config.toml
horizontal_flip = true
encoder_arch = "swin"
encoder_bias = "all"
encoder_parallel_block = false
decoder_block = "basic"
decoder_attention = false
kl_weight = 0.001
residual_init = "none"
max_grad_norm = 3.0
batch_size = 128
Rows from block 1 of the decoder, named by matrix and row number. Rows with one number belong to one channel. Each number is 50 + 15 x the weight over the matrix's rms, rounded and kept within 0 to 99. All counts start at 0.
# convs0: first 3x3 conv (decoder.mid.1.convs.0.weight, 192x192x3x3), inputs 176-183, a 3x3 kernel for each
# convs1: second 3x3 conv (decoder.mid.1.convs.1.weight, 192x192x3x3, transposed), outputs 176-183, a 3x3 kernel for each
convs0.104:38 32 35 46 39 45 44 52 28 63 73 58 68 59 68 44 40 60 36 50 26 58 45 58 63 45 57 95 57 41 50 32 44 46 15 52 55 39 78 50 39 41 56 44 05 51 44 67 37 41 56 75 74 67 80 48 58 69 39 56 02 76 98 54 44 70 70 48 48 49 68 78
convs0.105:43 37 40 00 37 57 73 57 47 37 30 43 58 51 29 14 43 39 47 49 24 82 32 59 57 44 58 48 28 56 72 71 45 72 61 57 74 58 83 52 38 58 49 49 33 58 44 45 32 46 26 40 48 64 60 68 60 51 61 29 71 56 76 11 36 61 35 49 43 29 52 39
convs0.106:61 67 45 41 41 51 28 65 47 41 46 12 21 71 60 70 50 78 71 71 52 58 31 44 29 70 74 48 38 60 47 59 57 20 74 32 48 53 53 33 37 47 57 14 37 37 67 49 38 43 36 35 45 36 54 68 50 54 55 73 47 55 46 67 45 72 45 63 56 52 66 36
convs0.107:34 86 63 44 34 38 57 65 51 79 60 54 34 49 40 39 47 63 34 37 36 27 67 58 61 50 37 57 51 10 48 43 54 29 40 52 43 26 40 61 32 50 32 54 35 47 61 86 64 41 34 33 68 65 45 54 39 59 42 64 28 71 45 65 69 29 27 70 55 70 72 75
convs0.108:32 49 25 38 46 31 55 28 48 52 89 18 59 37 65 47 53 38 67 47 57 58 49 34 64 36 44 59 49 18 83 95 64 53 58 61 66 59 50 50 41 52 79 51 54 55 42 56 53 64 38 59 68 74 18 55 41 56 13 45 77 56 65 23 42 59 54 59 67 60 50 47
convs0.109:25 53 46 88 66 49 30 49 58 34 61 36 70 37 59 48 17 56 45 25 51 37 52 66 65 38 48 62 29 44 58 40 61 34 49 26 53 32 48 37 20 49 44 64 36 26 36 41 47 44 32 22 39 49 23 38 56 41 63 88 60 48 53 48 64 44 28 40 39 20 59 68
convs0.110:33 35 34 68 37 51 94 69 32 63 69 68 41 69 55 50 55 46 12 68 39 65 57 66 52 41 25 49 66 56 68 41 23 55 53 52 56 57 42 59 36 56 61 41 25 46 68 52 53 24 62 56 66 43 27 39 52 34 37 83 74 57 84 59 51 54 45 45 40 42 40 44
convs0.111:36 50 53 44 40 51 50 53 55 23 55 63 21 34 68 42 49 43 37 38 53 67 35 71 39 65 30 60 40 60 53 74 42 48 73 66 68 72 52 76 35 55 58 70 54 56 45 47 51 21 61 51 65 23 18 76 58 35 50 49 32 42 51 50 55 41 67 68 61 74 72 33
convs0.112:34 42 40 67 50 59 60 55 55 42 56 52 59 24 54 45 35 57 43 25 57 29 44 66 58 60 30 38 26 47 47 44 58 63 60 51 79 48 29 30 74 33 32 38 55 49 58 43 59 52 44 74 24 62 51 48 41 40 51 39 49 33 28 63 67 72 47 48 69 54 89 36
convs0.113:90 29 25 93 70 38 54 47 40 51 48 28 77 33 72 31 41 43 46 60 40 67 37 54 32 56 46 52 52 60 45 59 38 46 31 62 73 47 43 42 45 36 38 31 42 60 75 53 45 20 68 52 58 32 42 60 29 65 44 45 63 28 50 39 48 28 76 37 58 48 67 65
convs0.114:57 60 69 65 51 55 30 49 52 68 49 46 60 52 61 64 70 17 61 48 60 69 60 72 46 40 65 30 23 62 35 46 25 71 56 62 34 24 29 45 30 34 49 43 43 36 50 80 72 52 54 37 15 39 36 47 67 50 44 54 50 46 47 52 55 38 31 95 70 49 22 26
convs0.115:59 31 51 69 57 40 52 66 56 45 37 40 63 25 33 74 62 45 45 56 64 07 54 38 68 62 64 45 43 28 26 46 72 62 66 49 26 60 25 38 64 67 60 67 59 52 60 61 57 56 37 56 35 37 45 79 55 62 42 71 67 44 26 57 50 34 29 70 28 36 56 44
convs0.116:40 90 59 49 56 67 62 38 55 44 15 38 44 47 53 71 77 62 67 34 57 42 37 71 16 24 47 47 50 49 30 68 42 68 48 16 30 49 25 61 87 48 48 44 44 31 32 49 60 35 65 63 44 50 37 72 34 41 56 24 54 43 62 38 34 44 51 37 28 53 43 53
convs0.117:62 69 57 43 85 37 46 34 45 50 44 71 76 61 56 68 43 37 54 45 49 17 43 19 52 46 52 69 56 16 36 38 37 39 64 47 54 50 48 27 52 45 68 74 40 73 46 39 58 45 74 46 31 51 71 43 76 55 61 77 68 47 69 25 32 61 34 52 34 37 79 27
convs0.118:47 41 71 41 39 55 43 38 45 52 69 39 65 48 58 34 64 32 46 52 49 45 53 50 68 33 46 59 57 26 55 29 68 49 57 42 61 42 49 54 46 59 42 42 56 41 62 21 12 45 59 29 84 45 79 55 61 66 77 53 35 61 43 61 50 54 68 67 44 69 56 40
convs0.119:42 75 65 34 49 39 67 43 37 49 49 37 56 55 58 33 72 53 37 52 59 56 66 53 36 27 42 63 24 75 80 38 47 39 22 61 43 45 50 31 48 38 60 27 62 56 39 63 38 30 58 57 46 69 48 45 43 39 50 54 50 59 40 57 60 63 31 70 55 33 50 48
convs0.120:32 33 74 25 38 41 58 62 69 46 71 65 54 43 67 56 69 31 43 30 68 33 43 69 61 51 44 62 52 44 64 35 65 35 63 58 09 33 61 67 46 57 46 62 28 51 45 50 82 47 60 53 39 52 68 39 45 31 57 46 58 52 40 92 56 45 26 66 63 25 60 37
convs0.121:77 40 30 44 60 32 44 31 32 54 39 60 59 42 84 27 36 40 37 81 37 57 63 73 71 49 41 49 60 67 82 62 47 56 52 38 57 56 59 57 37 52 48 37 36 41 56 69 38 53 57 47 41 51 58 31 44 76 44 46 44 72 46 33 66 32 52 61 59 69 81 39
convs0.122:55 43 61 56 35 74 61 58 55 28 59 42 56 59 41 33 44 15 65 39 38 31 64 52 49 59 46 56 47 26 45 50 73 48 37 68 39 38 66 15 44 70 29 49 73 31 65 55 63 56 58 42 48 52 48 58 13 51 64 51 62 50 68 47 80 38 73 75 66 33 64 58
convs0.123:35 59 73 47 54 52 27 66 47 60 45 57 60 57 54 35 54 58 50 56 50 67 44 42 36 56 24 51 64 38 56 48 86 26 56 73 12 69 40 41 52 55 59 34 58 63 22 48 53 66 59 66 73 63 65 73 46 56 63 66 54 81 40 50 54 32 43 64 54 54 47 38
convs0.124:50 65 36 35 40 68 61 43 51 43 47 62 46 23 47 50 51 53 78 53 57 55 45 63 06 26 40 35 58 24 71 52 40 46 52 63 14 65 54 45 62 67 60 53 47 61 55 33 49 40 42 51 38 37 42 46 68 54 38 33 54 50 79 64 50 51 69 42 79 48 61 46
convs0.125:52 32 26 51 68 07 51 64 60 65 64 26 66 63 54 72 46 55 51 49 55 63 44 54 73 47 58 58 46 59 43 45 49 56 53 39 44 55 22 44 64 30 54 44 40 42 58 43 69 60 59 40 32 53 47 54 35 29 39 53 44 60 30 36 55 26 23 44 44 31 43 42
convs0.126:50 47 36 51 32 60 67 61 40 30 50 57 34 72 56 41 55 28 65 56 62 72 54 37 60 33 48 37 34 58 55 20 65 41 20 77 79 60 49 50 28 46 59 48 49 50 59 13 39 64 72 36 49 54 56 38 30 59 43 39 34 45 63 40 48 49 35 55 70 52 74 54
convs0.127:38 56 40 38 38 42 37 42 54 60 39 54 44 56 64 42 79 07 33 41 68 45 64 76 23 44 40 47 55 54 41 71 56 31 50 45 49 62 45 50 59 60 47 61 57 79 58 47 49 38 64 12 51 82 56 57 57 56 47 61 54 69 49 57 55 50 28 52 48 35 56 34
convs0.128:62 32 58 57 42 49 60 56 65 34 87 35 02 56 56 47 33 36 41 63 34 99 52 64 59 54 27 66 34 39 40 18 43 35 55 49 50 63 49 32 49 47 51 00 46 52 45 67 47 36 54 48 56 34 57 63 63 81 29 40 46 73 78 58 10 26 53 41 74 28 42 51
convs0.129:88 47 37 31 68 68 63 32 00 55 69 55 37 33 54 84 60 58 22 43 77 39 77 56 50 48 32 72 39 53 41 60 74 58 53 65 36 48 68 45 53 52 42 60 43 34 68 75 59 47 60 30 38 56 58 53 18 66 39 28 53 63 55 48 21 51 55 59 54 57 48 61
convs0.130:34 23 71 22 59 42 42 50 44 56 51 42 70 84 36 33 47 27 22 58 54 50 77 33 37 65 44 53 35 85 52 34 66 43 66 66 54 29 35 49 59 42 61 40 50 62 66 64 72 49 65 39 47 48 59 53 77 55 25 34 58 58 18 65 47 56 35 31 73 51 44 64
convs0.131:41 59 70 47 63 45 45 77 47 87 38 42 52 60 62 73 85 47 54 57 24 62 37 60 52 29 35 77 58 38 78 70 44 60 72 62 50 65 68 35 48 50 82 62 64 45 53 46 56 40 09 37 44 76 66 52 39 51 50 70 75 34 42 59 50 40 21 46 59 84 50 60
convs0.132:54 30 43 52 72 58 64 40 61 09 47 53 52 69 30 57 52 60 71 42 43 49 16 44 38 40 52 35 24 31 37 58 35 48 40 39 55 64 40 74 31 47 41 63 39 22 65 39 54 54 46 55 50 54 27 40 45 29 83 46 62 54 28 50 46 65 50 29 62 54 57 71
convs0.133:48 42 48 75 46 63 57 48 53 51 35 71 65 53 35 56 53 39 07 54 37 42 47 49 37 64 53 63 54 53 60 28 49 44 56 54 41 50 44 63 52 41 39 65 65 42 50 33 29 24 46 36 40 44 51 36 61 42 46 35 49 64 46 59 30 56 44 61 61 49 64 29
convs0.134:36 41 51 37 51 49 58 40 41 54 49 66 40 56 41 34 21 52 49 54 72 42 38 64 54 39 72 22 51 37 56 50 26 62 74 53 68 39 54 54 63 67 45 53 88 46 50 47 47 61 33 47 49 41 33 20 50 64 53 73 76 33 84 47 40 48 70 34 63 51 62 55
convs0.135:68 52 41 40 30 65 32 64 24 59 35 52 49 62 41 62 85 49 60 31 27 33 65 58 62 55 21 45 39 37 50 50 59 55 37 27 63 43 24 24 45 26 57 60 54 36 38 62 60 48 71 24 59 57 44 63 60 42 38 46 52 63 68 68 72 37 60 62 49 77 30 44
convs0.136:56 49 59 65 39 62 30 26 37 65 43 55 49 60 82 46 32 73 56 49 45 20 41 45 65 31 62 43 63 58 42 41 36 19 54 31 44 53 75 46 30 49 48 84 51 30 56 28 68 40 52 36 34 33 72 51 69 55 44 40 48 71 44 28 44 44 58 60 34 22 43 71
convs0.137:42 91 42 38 48 44 58 58 37 29 70 25 34 52 79 58 46 19 53 64 34 35 56 59 77 69 35 36 47 77 59 36 64 40 45 74 35 78 36 30 65 70 47 72 74 68 47 67 39 50 55 46 34 49 59 43 56 63 33 44 60 46 37 69 41 48 65 69 50 55 55 45
convs0.138:54 80 46 67 58 37 61 21 70 49 19 53 73 46 23 43 67 28 33 53 51 48 62 68 52 52 25 40 64 20 69 13 42 63 58 53 44 32 34 59 24 46 58 68 08 29 39 38 53 94 33 44 49 61 61 48 62 50 62 47 60 50 43 79 30 53 39 64 74 54 51 59
convs0.139:40 45 34 56 55 59 57 52 47 31 68 29 48 39 33 64 27 16 76 56 63 20 53 54 37 55 71 37 40 46 59 41 25 17 60 68 49 52 34 42 43 41 28 18 62 43 64 65 59 50 36 49 34 53 48 57 78 76 82 31 32 56 42 60 48 27 64 38 61 47 65 55
convs0.140:19 39 37 31 82 48 32 39 44 42 57 46 37 45 37 44 43 47 28 51 43 68 63 57 48 85 11 35 54 33 65 58 63 62 60 59 57 54 19 22 79 30 61 36 45 57 56 26 58 33 46 30 12 56 80 76 17 41 46 19 60 56 27 68 40 41 27 21 49 35 63 31
convs0.141:47 66 52 49 57 71 49 79 59 43 13 28 17 71 45 52 89 56 59 69 39 46 59 46 59 66 54 55 52 66 67 87 20 75 63 41 52 52 57 29 53 47 66 54 46 53 42 28 30 48 56 60 53 53 50 52 66 44 36 51 37 35 25 56 40 59 45 52 35 53 67 46
convs0.142:50 65 25 56 50 49 38 46 56 58 75 36 36 39 35 75 33 56 55 31 45 49 74 50 64 66 25 52 36 36 50 60 47 38 45 49 55 62 37 62 54 47 38 40 53 46 39 61 59 79 61 61 56 52 13 89 79 36 42 44 66 74 34 62 36 69 11 64 40 38 20 48
convs0.143:67 49 46 44 38 43 56 44 33 66 54 43 59 56 57 46 72 46 49 90 67 47 59 34 47 66 65 50 57 61 37 32 25 52 55 53 00 45 31 33 52 48 62 57 61 37 68 54 42 32 54 50 55 28 67 59 56 57 53 45 62 67 34 63 38 53 61 46 21 76 20 36
convs0.144:29 55 44 69 53 61 33 41 46 66 56 25 70 63 44 44 39 54 85 58 71 76 32 58 62 58 61 66 44 54 18 63 48 54 35 29 39 45 40 23 35 32 23 62 54 78 47 66 46 61 43 30 57 63 62 63 55 78 32 52 39 46 25 58 35 47 69 52 44 77 75 72
convs0.145:77 47 32 70 52 44 79 68 45 63 68 53 38 59 55 46 56 52 47 53 31 52 51 29 56 23 65 54 26 48 42 58 51 28 73 64 39 63 62 54 29 56 53 62 44 41 42 44 39 27 59 67 67 62 51 25 55 73 52 30 45 54 47 44 30 20 66 51 41 40 26 56
convs0.146:15 48 70 29 37 52 41 56 70 53 42 44 44 75 55 43 43 85 37 37 56 76 35 55 64 86 63 77 51 57 27 53 45 72 49 35 61 37 56 53 34 83 56 33 59 57 41 49 50 51 36 42 60 37 67 36 36 23 54 73 57 48 77 73 53 39 42 30 40 41 64 62
convs0.147:56 23 79 27 51 44 78 50 87 45 55 24 18 71 52 65 51 52 40 29 56 57 82 37 27 34 73 51 46 36 44 42 21 67 40 54 46 27 37 41 52 36 23 67 61 44 87 35 38 79 36 58 50 34 56 39 63 15 60 52 55 67 40 87 51 63 95 20 38 22 41 40
convs0.148:43 51 56 79 87 56 46 61 61 54 39 41 66 81 47 35 18 46 42 30 57 57 71 67 46 20 64 43 46 30 35 27 09 49 49 36 34 28 31 67 53 60 54 53 50 67 65 60 56 59 42 60 54 35 57 49 56 37 29 31 75 53 55 56 34 14 95 76 11 76 50 39
convs0.149:72 62 76 45 51 37 36 75 36 32 66 51 42 62 56 57 77 75 46 37 65 27 26 41 16 47 37 61 68 34 52 73 47 49 50 58 48 45 36 49 45 30 60 17 37 29 57 65 02 10 65 72 43 34 60 35 63 52 33 56 32 66 66 35 30 35 34 61 44 59 37 72
convs0.150:23 40 72 62 52 69 74 45 44 20 75 60 64 73 46 57 45 57 57 31 60 61 54 47 54 52 48 41 26 59 46 67 40 35 28 38 40 49 22 85 52 41 71 37 29 57 50 49 52 52 45 25 42 31 35 26 54 44 67 49 43 61 25 55 42 25 57 57 42 45 39 46
convs1.104:40 55 72 46 71 36 60 59 54 48 36 56 44 70 64 31 37 53 30 31 27 33 52 62 66 46 73 54 40 44 57 79 30 64 76 39 47 62 49 42 55 54 59 53 03 39 56 46 50 43 57 43 50 73 48 30 30 27 36 45 29 37 30 52 50 53 51 59 50 46 78 61
convs1.105:37 41 90 32 30 40 89 55 27 33 47 72 32 73 63 31 55 61 39 20 45 50 82 70 30 34 46 59 43 38 53 71 37 73 55 67 43 57 58 25 54 46 60 38 38 28 50 60 41 63 53 47 27 60 61 45 46 53 42 50 71 62 51 51 25 72 61 74 53 25 50 56
convs1.106:77 59 55 46 29 54 52 40 38 49 44 48 46 65 61 45 52 48 50 64 39 35 71 62 64 59 55 49 43 32 55 41 42 24 44 45 55 30 54 13 78 61 61 58 48 42 46 63 61 51 53 48 63 57 55 55 40 57 44 46 54 65 56 46 32 51 23 37 56 57 60 69
convs1.107:34 46 51 32 82 61 54 43 34 62 66 20 32 61 38 65 45 79 40 37 56 58 33 39 21 50 45 64 49 70 37 44 45 75 58 77 44 39 48 29 53 64 68 34 69 49 81 33 44 49 48 31 62 51 44 31 40 55 43 54 53 39 31 65 55 51 34 47 35 30 66 54
convs1.108:42 37 62 35 45 98 63 41 54 57 40 38 63 77 61 51 60 40 32 43 45 15 29 68 42 62 58 37 53 58 52 53 46 17 33 51 36 46 56 48 43 43 51 62 37 49 19 47 61 63 73 36 56 63 22 54 57 55 23 82 49 52 55 49 43 28 63 60 69 72 41 49
convs1.109:36 40 24 74 44 35 49 53 62 50 41 67 46 52 33 56 53 82 67 51 60 47 45 32 58 32 76 29 49 41 52 45 45 43 55 56 41 41 50 49 47 51 58 56 46 38 71 71 68 45 29 54 44 70 61 67 48 47 64 55 60 29 44 22 34 55 70 15 24 27 36 23
convs1.110:67 78 69 47 48 19 61 59 51 33 51 74 57 50 51 68 31 34 30 48 51 58 27 57 39 50 38 34 37 32 40 69 47 65 58 49 58 36 33 48 40 73 65 32 81 49 48 45 65 52 23 34 57 24 34 47 50 49 56 59 23 59 61 48 49 62 57 73 40 51 40 58
convs1.111:27 82 58 53 57 77 59 68 71 50 43 60 42 67 39 69 75 49 56 74 32 39 45 43 62 25 55 63 35 23 59 45 72 36 76 43 32 49 56 59 58 60 29 59 29 68 40 56 52 59 43 85 49 38 74 70 61 86 65 13 49 43 66 86 73 68 75 36 64 40 54 64
convs1.112:45 55 34 31 43 33 37 37 67 76 32 62 47 39 33 59 58 60 60 43 65 34 60 48 56 67 41 64 37 80 60 60 47 42 61 66 37 40 67 30 41 35 37 33 64 44 19 78 58 62 29 49 38 44 11 53 32 46 83 62 47 53 51 57 48 42 68 49 38 49 77 49
convs1.113:49 57 45 78 63 24 45 60 54 41 70 66 60 76 56 80 46 28 63 29 75 67 63 68 34 38 51 58 51 44 60 39 47 31 58 64 50 28 72 60 56 54 41 70 63 35 63 25 32 51 55 30 55 46 57 25 71 54 64 41 40 58 56 55 10 10 46 62 47 40 44 60
convs1.114:76 53 45 51 45 44 55 39 25 58 60 57 46 55 58 46 67 33 54 31 68 42 49 39 71 49 56 40 50 63 71 57 33 41 47 41 54 35 54 78 51 50 22 55 54 58 49 58 73 54 63 48 65 62 96 74 44 33 62 58 71 58 57 68 43 37 60 74 68 52 24 55
convs1.115:47 57 61 52 36 55 39 49 51 62 49 65 54 81 53 62 41 59 53 43 77 34 25 66 52 48 35 60 58 67 67 49 59 69 37 58 66 73 62 40 59 31 44 47 61 50 55 73 55 57 70 60 62 30 60 40 55 67 53 31 68 54 54 57 34 35 28 49 80 56 30 48
convs1.116:59 46 74 79 62 51 65 52 60 28 49 38 69 33 34 51 51 57 48 26 56 49 09 51 48 46 41 46 57 44 47 58 36 68 42 53 43 40 69 56 46 73 55 31 54 53 54 30 70 59 67 51 63 45 75 38 49 36 66 53 51 64 30 69 45 58 60 36 57 50 61 46
convs1.117:65 33 59 47 43 70 66 45 59 50 54 46 45 60 69 24 24 87 36 39 16 43 49 49 56 42 57 13 44 57 53 26 74 57 21 36 23 53 71 68 50 29 51 75 83 45 59 76 54 50 53 25 75 43 26 58 75 61 28 48 27 21 50 70 39 44 42 42 47 56 49 42
convs1.118:66 42 34 37 43 51 70 49 35 36 65 48 56 59 59 51 43 35 48 55 51 32 49 55 79 27 46 22 35 54 58 67 46 69 60 53 45 47 66 41 56 49 38 52 37 49 24 37 34 57 62 51 71 46 17 28 70 56 53 39 37 63 54 62 81 40 25 27 20 45 46 43
convs1.119:36 62 70 51 38 56 39 59 36 42 30 31 39 69 52 48 64 51 47 58 33 63 61 52 49 39 67 28 58 24 78 41 86 54 86 50 67 50 64 61 49 44 44 51 31 30 63 38 49 65 29 43 27 41 81 40 63 58 54 69 45 48 58 30 35 28 52 55 55 36 36 26
convs1.120:38 50 53 53 45 43 34 16 58 38 33 40 43 35 59 60 33 42 53 60 53 59 64 63 77 77 51 45 63 67 51 56 58 26 19 59 41 73 60 49 38 56 69 50 62 49 62 43 38 46 41 37 63 34 62 76 46 63 53 49 31 54 66 34 24 51 43 63 42 50 69 66
convs1.121:51 59 26 28 38 58 70 55 53 55 49 52 31 55 76 48 70 40 44 51 38 71 26 52 54 30 27 66 92 53 71 33 70 56 65 51 66 41 50 67 49 61 40 34 44 33 53 37 40 44 41 51 65 55 48 25 66 38 60 70 40 55 66 82 84 82 27 54 48 68 49 26
convs1.122:57 76 32 44 13 79 68 31 22 46 85 72 30 47 35 56 40 53 60 71 26 29 70 76 49 52 61 60 28 52 28 45 46 42 47 38 29 35 57 63 57 60 54 48 33 59 69 26 20 70 86 37 48 23 52 44 44 32 38 29 32 30 64 24 37 59 57 66 39 48 43 57
convs1.123:61 74 62 51 19 49 59 65 39 60 73 25 61 64 64 49 48 44 31 59 20 63 44 47 61 54 61 30 45 19 64 27 57 48 45 32 72 42 52 62 60 27 32 73 47 40 61 66 67 51 52 66 44 32 75 25 55 78 66 37 34 51 63 69 60 53 47 46 38 42 57 31
convs1.124:51 56 34 50 47 60 22 46 47 38 70 28 53 50 70 57 66 54 26 55 39 31 21 66 52 56 68 17 52 59 58 58 64 76 43 35 44 65 55 15 52 49 55 35 24 48 53 44 38 47 65 75 35 51 65 60 62 51 45 66 92 41 63 33 64 21 54 73 48 29 76 49
convs1.125:42 49 43 40 53 43 37 64 99 33 60 61 43 40 53 30 56 51 41 35 44 52 50 55 23 40 33 77 48 56 30 47 37 63 58 64 56 54 31 49 48 63 49 27 39 52 61 83 66 81 26 77 32 47 47 51 47 42 55 67 26 69 70 64 31 58 38 58 35 64 51 68
convs1.126:85 51 26 60 39 77 62 59 49 33 72 66 38 50 68 50 56 51 83 54 61 62 74 22 62 31 36 48 27 41 60 46 69 79 60 51 47 38 49 50 52 60 44 77 25 50 46 69 55 24 16 35 76 40 59 66 53 27 78 53 26 34 53 63 63 35 41 44 72 74 63 39
convs1.127:68 37 63 42 59 61 69 52 75 87 51 37 62 59 62 42 55 74 42 44 60 55 48 71 38 31 37 62 73 47 46 76 25 42 46 44 37 33 46 47 61 38 35 53 51 34 62 43 72 52 31 50 52 23 31 40 37 54 45 65 37 56 39 50 78 44 44 44 61 52 55 53
convs1.128:28 29 41 73 19 61 60 65 24 53 36 40 37 42 34 65 58 74 54 71 63 33 69 45 35 69 33 33 46 59 44 57 79 54 63 57 59 51 67 45 49 72 54 35 46 48 62 58 83 42 68 42 75 24 32 13 36 62 36 49 40 55 61 42 51 64 76 70 39 52 52 18
convs1.129:57 40 32 64 59 49 58 63 75 65 58 31 48 34 48 49 73 67 36 28 55 56 30 31 53 69 56 99 55 56 48 46 37 52 47 90 77 58 37 30 54 37 29 43 47 61 76 53 61 54 52 42 50 75 57 47 56 36 63 28 57 60 40 47 51 78 31 56 42 22 77 49
convs1.130:24 86 14 29 67 68 42 23 25 20 36 57 61 35 40 31 48 36 43 49 55 56 49 30 35 57 41 19 59 65 58 40 60 72 56 13 52 61 58 42 65 33 48 54 74 54 57 31 45 33 30 58 39 30 43 34 71 61 45 59 50 76 30 48 51 68 32 54 53 22 63 72
convs1.131:48 77 77 53 52 58 76 35 39 68 42 46 16 36 72 39 64 66 59 63 67 56 70 58 58 55 48 38 26 27 53 78 47 21 40 60 62 64 53 21 43 62 64 63 51 26 24 28 41 47 43 26 38 55 58 31 62 71 57 63 34 47 38 79 42 60 61 23 48 51 76 63
convs1.132:36 48 64 24 53 44 30 59 44 45 45 41 54 65 90 57 51 54 50 38 49 44 44 60 47 56 39 44 00 54 43 66 28 67 43 44 18 65 38 43 65 30 72 32 30 53 54 44 66 40 61 63 45 67 67 44 18 61 18 47 64 34 54 63 68 26 37 46 42 26 19 53
convs1.133:40 55 62 64 73 62 40 73 61 42 45 25 28 41 45 37 68 36 72 42 46 59 49 53 52 44 34 39 32 85 68 42 56 56 37 67 21 56 25 52 67 35 65 58 52 36 47 22 53 42 50 61 55 34 34 51 43 78 37 46 51 51 51 53 38 42 43 57 46 21 37 54
convs1.134:30 39 43 84 50 48 54 44 21 53 42 46 60 57 40 40 58 49 52 66 58 66 39 52 64 32 49 45 60 37 32 43 65 37 49 38 48 43 47 35 34 71 37 75 47 61 41 45 67 31 42 79 51 44 54 71 61 57 47 59 53 19 36 43 41 52 59 58 87 58 63 50
convs1.135:38 43 52 52 36 48 54 27 63 50 61 57 57 44 77 35 41 57 37 57 73 72 37 31 67 60 38 37 63 52 41 61 77 34 59 49 66 72 32 72 70 37 66 34 60 56 53 40 58 61 48 59 34 76 74 63 56 69 52 12 71 60 42 61 53 57 40 46 63 43 44 83
convs1.136:45 60 69 51 74 41 56 30 52 74 32 43 51 34 50 49 67 49 45 48 58 55 70 44 45 76 50 25 55 37 53 39 66 50 56 14 59 57 49 36 40 54 44 66 38 35 24 45 78 86 62 61 36 59 58 55 70 44 57 53 49 36 55 42 36 40 81 53 46 50 61 42
convs1.137:71 71 49 07 39 68 45 60 75 36 48 52 57 45 71 50 87 56 17 61 57 76 50 59 52 39 71 39 43 49 29 50 33 15 38 53 37 51 66 89 49 54 43 49 53 54 29 41 71 34 56 21 57 26 31 45 61 58 41 36 41 34 34 47 69 48 58 43 40 50 24 56
convs1.138:49 36 42 60 34 31 42 46 53 58 57 44 39 18 40 57 78 72 37 41 64 53 57 52 75 19 29 36 64 66 60 45 34 65 47 53 43 35 43 56 48 48 39 49 24 58 41 57 55 67 67 76 56 53 53 37 60 55 72 49 60 62 46 30 36 40 42 46 69 63 58 63
convs1.139:31 50 88 77 20 53 64 51 34 53 41 70 50 36 42 40 50 42 81 42 34 68 53 69 28 74 29 73 75 41 33 69 64 51 73 48 53 45 74 56 28 78 96 62 44 38 65 52 73 16 52 59 63 63 42 41 69 77 52 47 41 53 22 61 59 50 51 61 67 43 48 46
convs1.140:72 42 53 56 54 46 48 19 52 57 47 64 50 15 38 30 74 61 70 55 53 37 28 29 70 51 57 43 59 89 42 53 59 47 82 47 37 08 56 34 41 52 49 38 80 50 83 62 51 58 55 44 70 69 54 51 51 44 54 66 41 31 39 56 43 64 55 51 34 46 77 61
convs1.141:57 43 59 51 52 59 64 65 24 55 40 33 55 65 68 57 12 44 59 38 46 57 30 46 37 63 58 61 56 32 57 39 34 76 54 54 66 24 40 54 32 44 31 46 55 58 50 42 20 47 81 64 56 34 83 40 60 64 33 37 57 34 26 36 34 64 59 52 26 30 51 49
convs1.142:78 59 34 21 48 32 61 27 62 33 41 52 64 28 73 67 50 60 66 37 26 14 42 30 24 53 50 63 41 62 66 16 54 68 54 44 11 53 30 76 43 59 58 51 41 40 52 22 67 66 48 66 53 71 32 31 69 72 22 48 50 70 51 26 51 59 61 29 52 87 42 63
convs1.143:49 54 44 54 62 67 62 33 47 46 47 33 52 71 67 66 57 20 53 50 31 74 47 42 50 50 54 53 43 31 67 54 30 57 35 55 85 40 68 35 42 54 46 49 74 55 47 45 44 41 26 18 65 71 45 50 74 43 47 56 43 28 50 28 33 70 33 55 63 42 48 40
convs1.144:71 61 62 30 32 48 56 39 64 52 60 41 42 23 30 39 59 46 58 52 43 29 66 65 11 49 54 20 53 58 55 47 47 26 44 51 62 43 48 60 55 54 55 45 31 50 64 52 50 44 74 49 29 63 43 54 64 61 69 66 57 65 54 52 48 52 55 32 55 57 15 37
convs1.145:33 50 54 60 68 65 54 57 23 29 49 65 29 62 58 62 52 46 41 25 25 62 50 51 48 49 68 47 35 46 45 40 51 59 53 55 53 57 49 26 80 44 27 31 66 50 70 63 29 26 36 39 38 70 49 63 37 54 54 27 40 63 47 47 60 52 53 54 61 52 71 44
convs1.146:38 42 58 25 64 72 41 48 63 29 47 45 45 64 43 55 61 72 62 55 43 45 39 46 53 52 68 54 59 43 63 57 47 53 94 50 41 50 38 54 54 55 47 71 71 55 38 59 41 42 39 59 71 46 81 28 47 70 70 20 49 39 37 56 42 40 60 20 43 71 55 65
convs1.147:57 53 85 67 83 78 53 61 72 50 56 36 52 72 48 63 48 65 61 21 33 43 46 47 40 52 73 70 54 34 55 43 48 23 34 36 32 69 68 44 60 41 82 43 78 28 56 45 39 54 69 48 42 57 52 69 50 49 75 48 51 60 49 52 59 24 28 59 55 38 41 31
convs1.148:67 61 38 39 44 55 57 74 50 27 47 63 54 52 28 52 61 48 34 58 53 28 52 62 24 51 47 30 71 38 56 52 64 62 74 45 51 56 73 49 61 42 56 54 50 68 50 36 24 57 46 58 69 43 18 45 55 90 66 53 45 54 64 45 62 49 47 54 53 20 49 50
convs1.149:39 80 41 57 52 37 44 50 42 64 47 53 41 42 47 33 50 36 44 42 73 50 77 48 65 58 34 81 37 47 55 65 50 59 59 50 35 74 49 63 32 25 54 60 40 64 78 41 47 48 49 54 38 53 68 74 57 71 42 52 94 40 21 45 77 42 60 51 27 69 49 11
convs1.150:48 49 50 25 59 29 50 57 54 83 36 56 34 52 48 28 26 51 13 85 50 59 64 21 68 46 60 45 40 35 54 61 47 51 64 15 68 29 39 63 52 42 58 38 63 60 63 51 49 51 33 58 42 37 68 51 55 59 20 62 38 61 58 26 61 58 42 39 68 48 66 40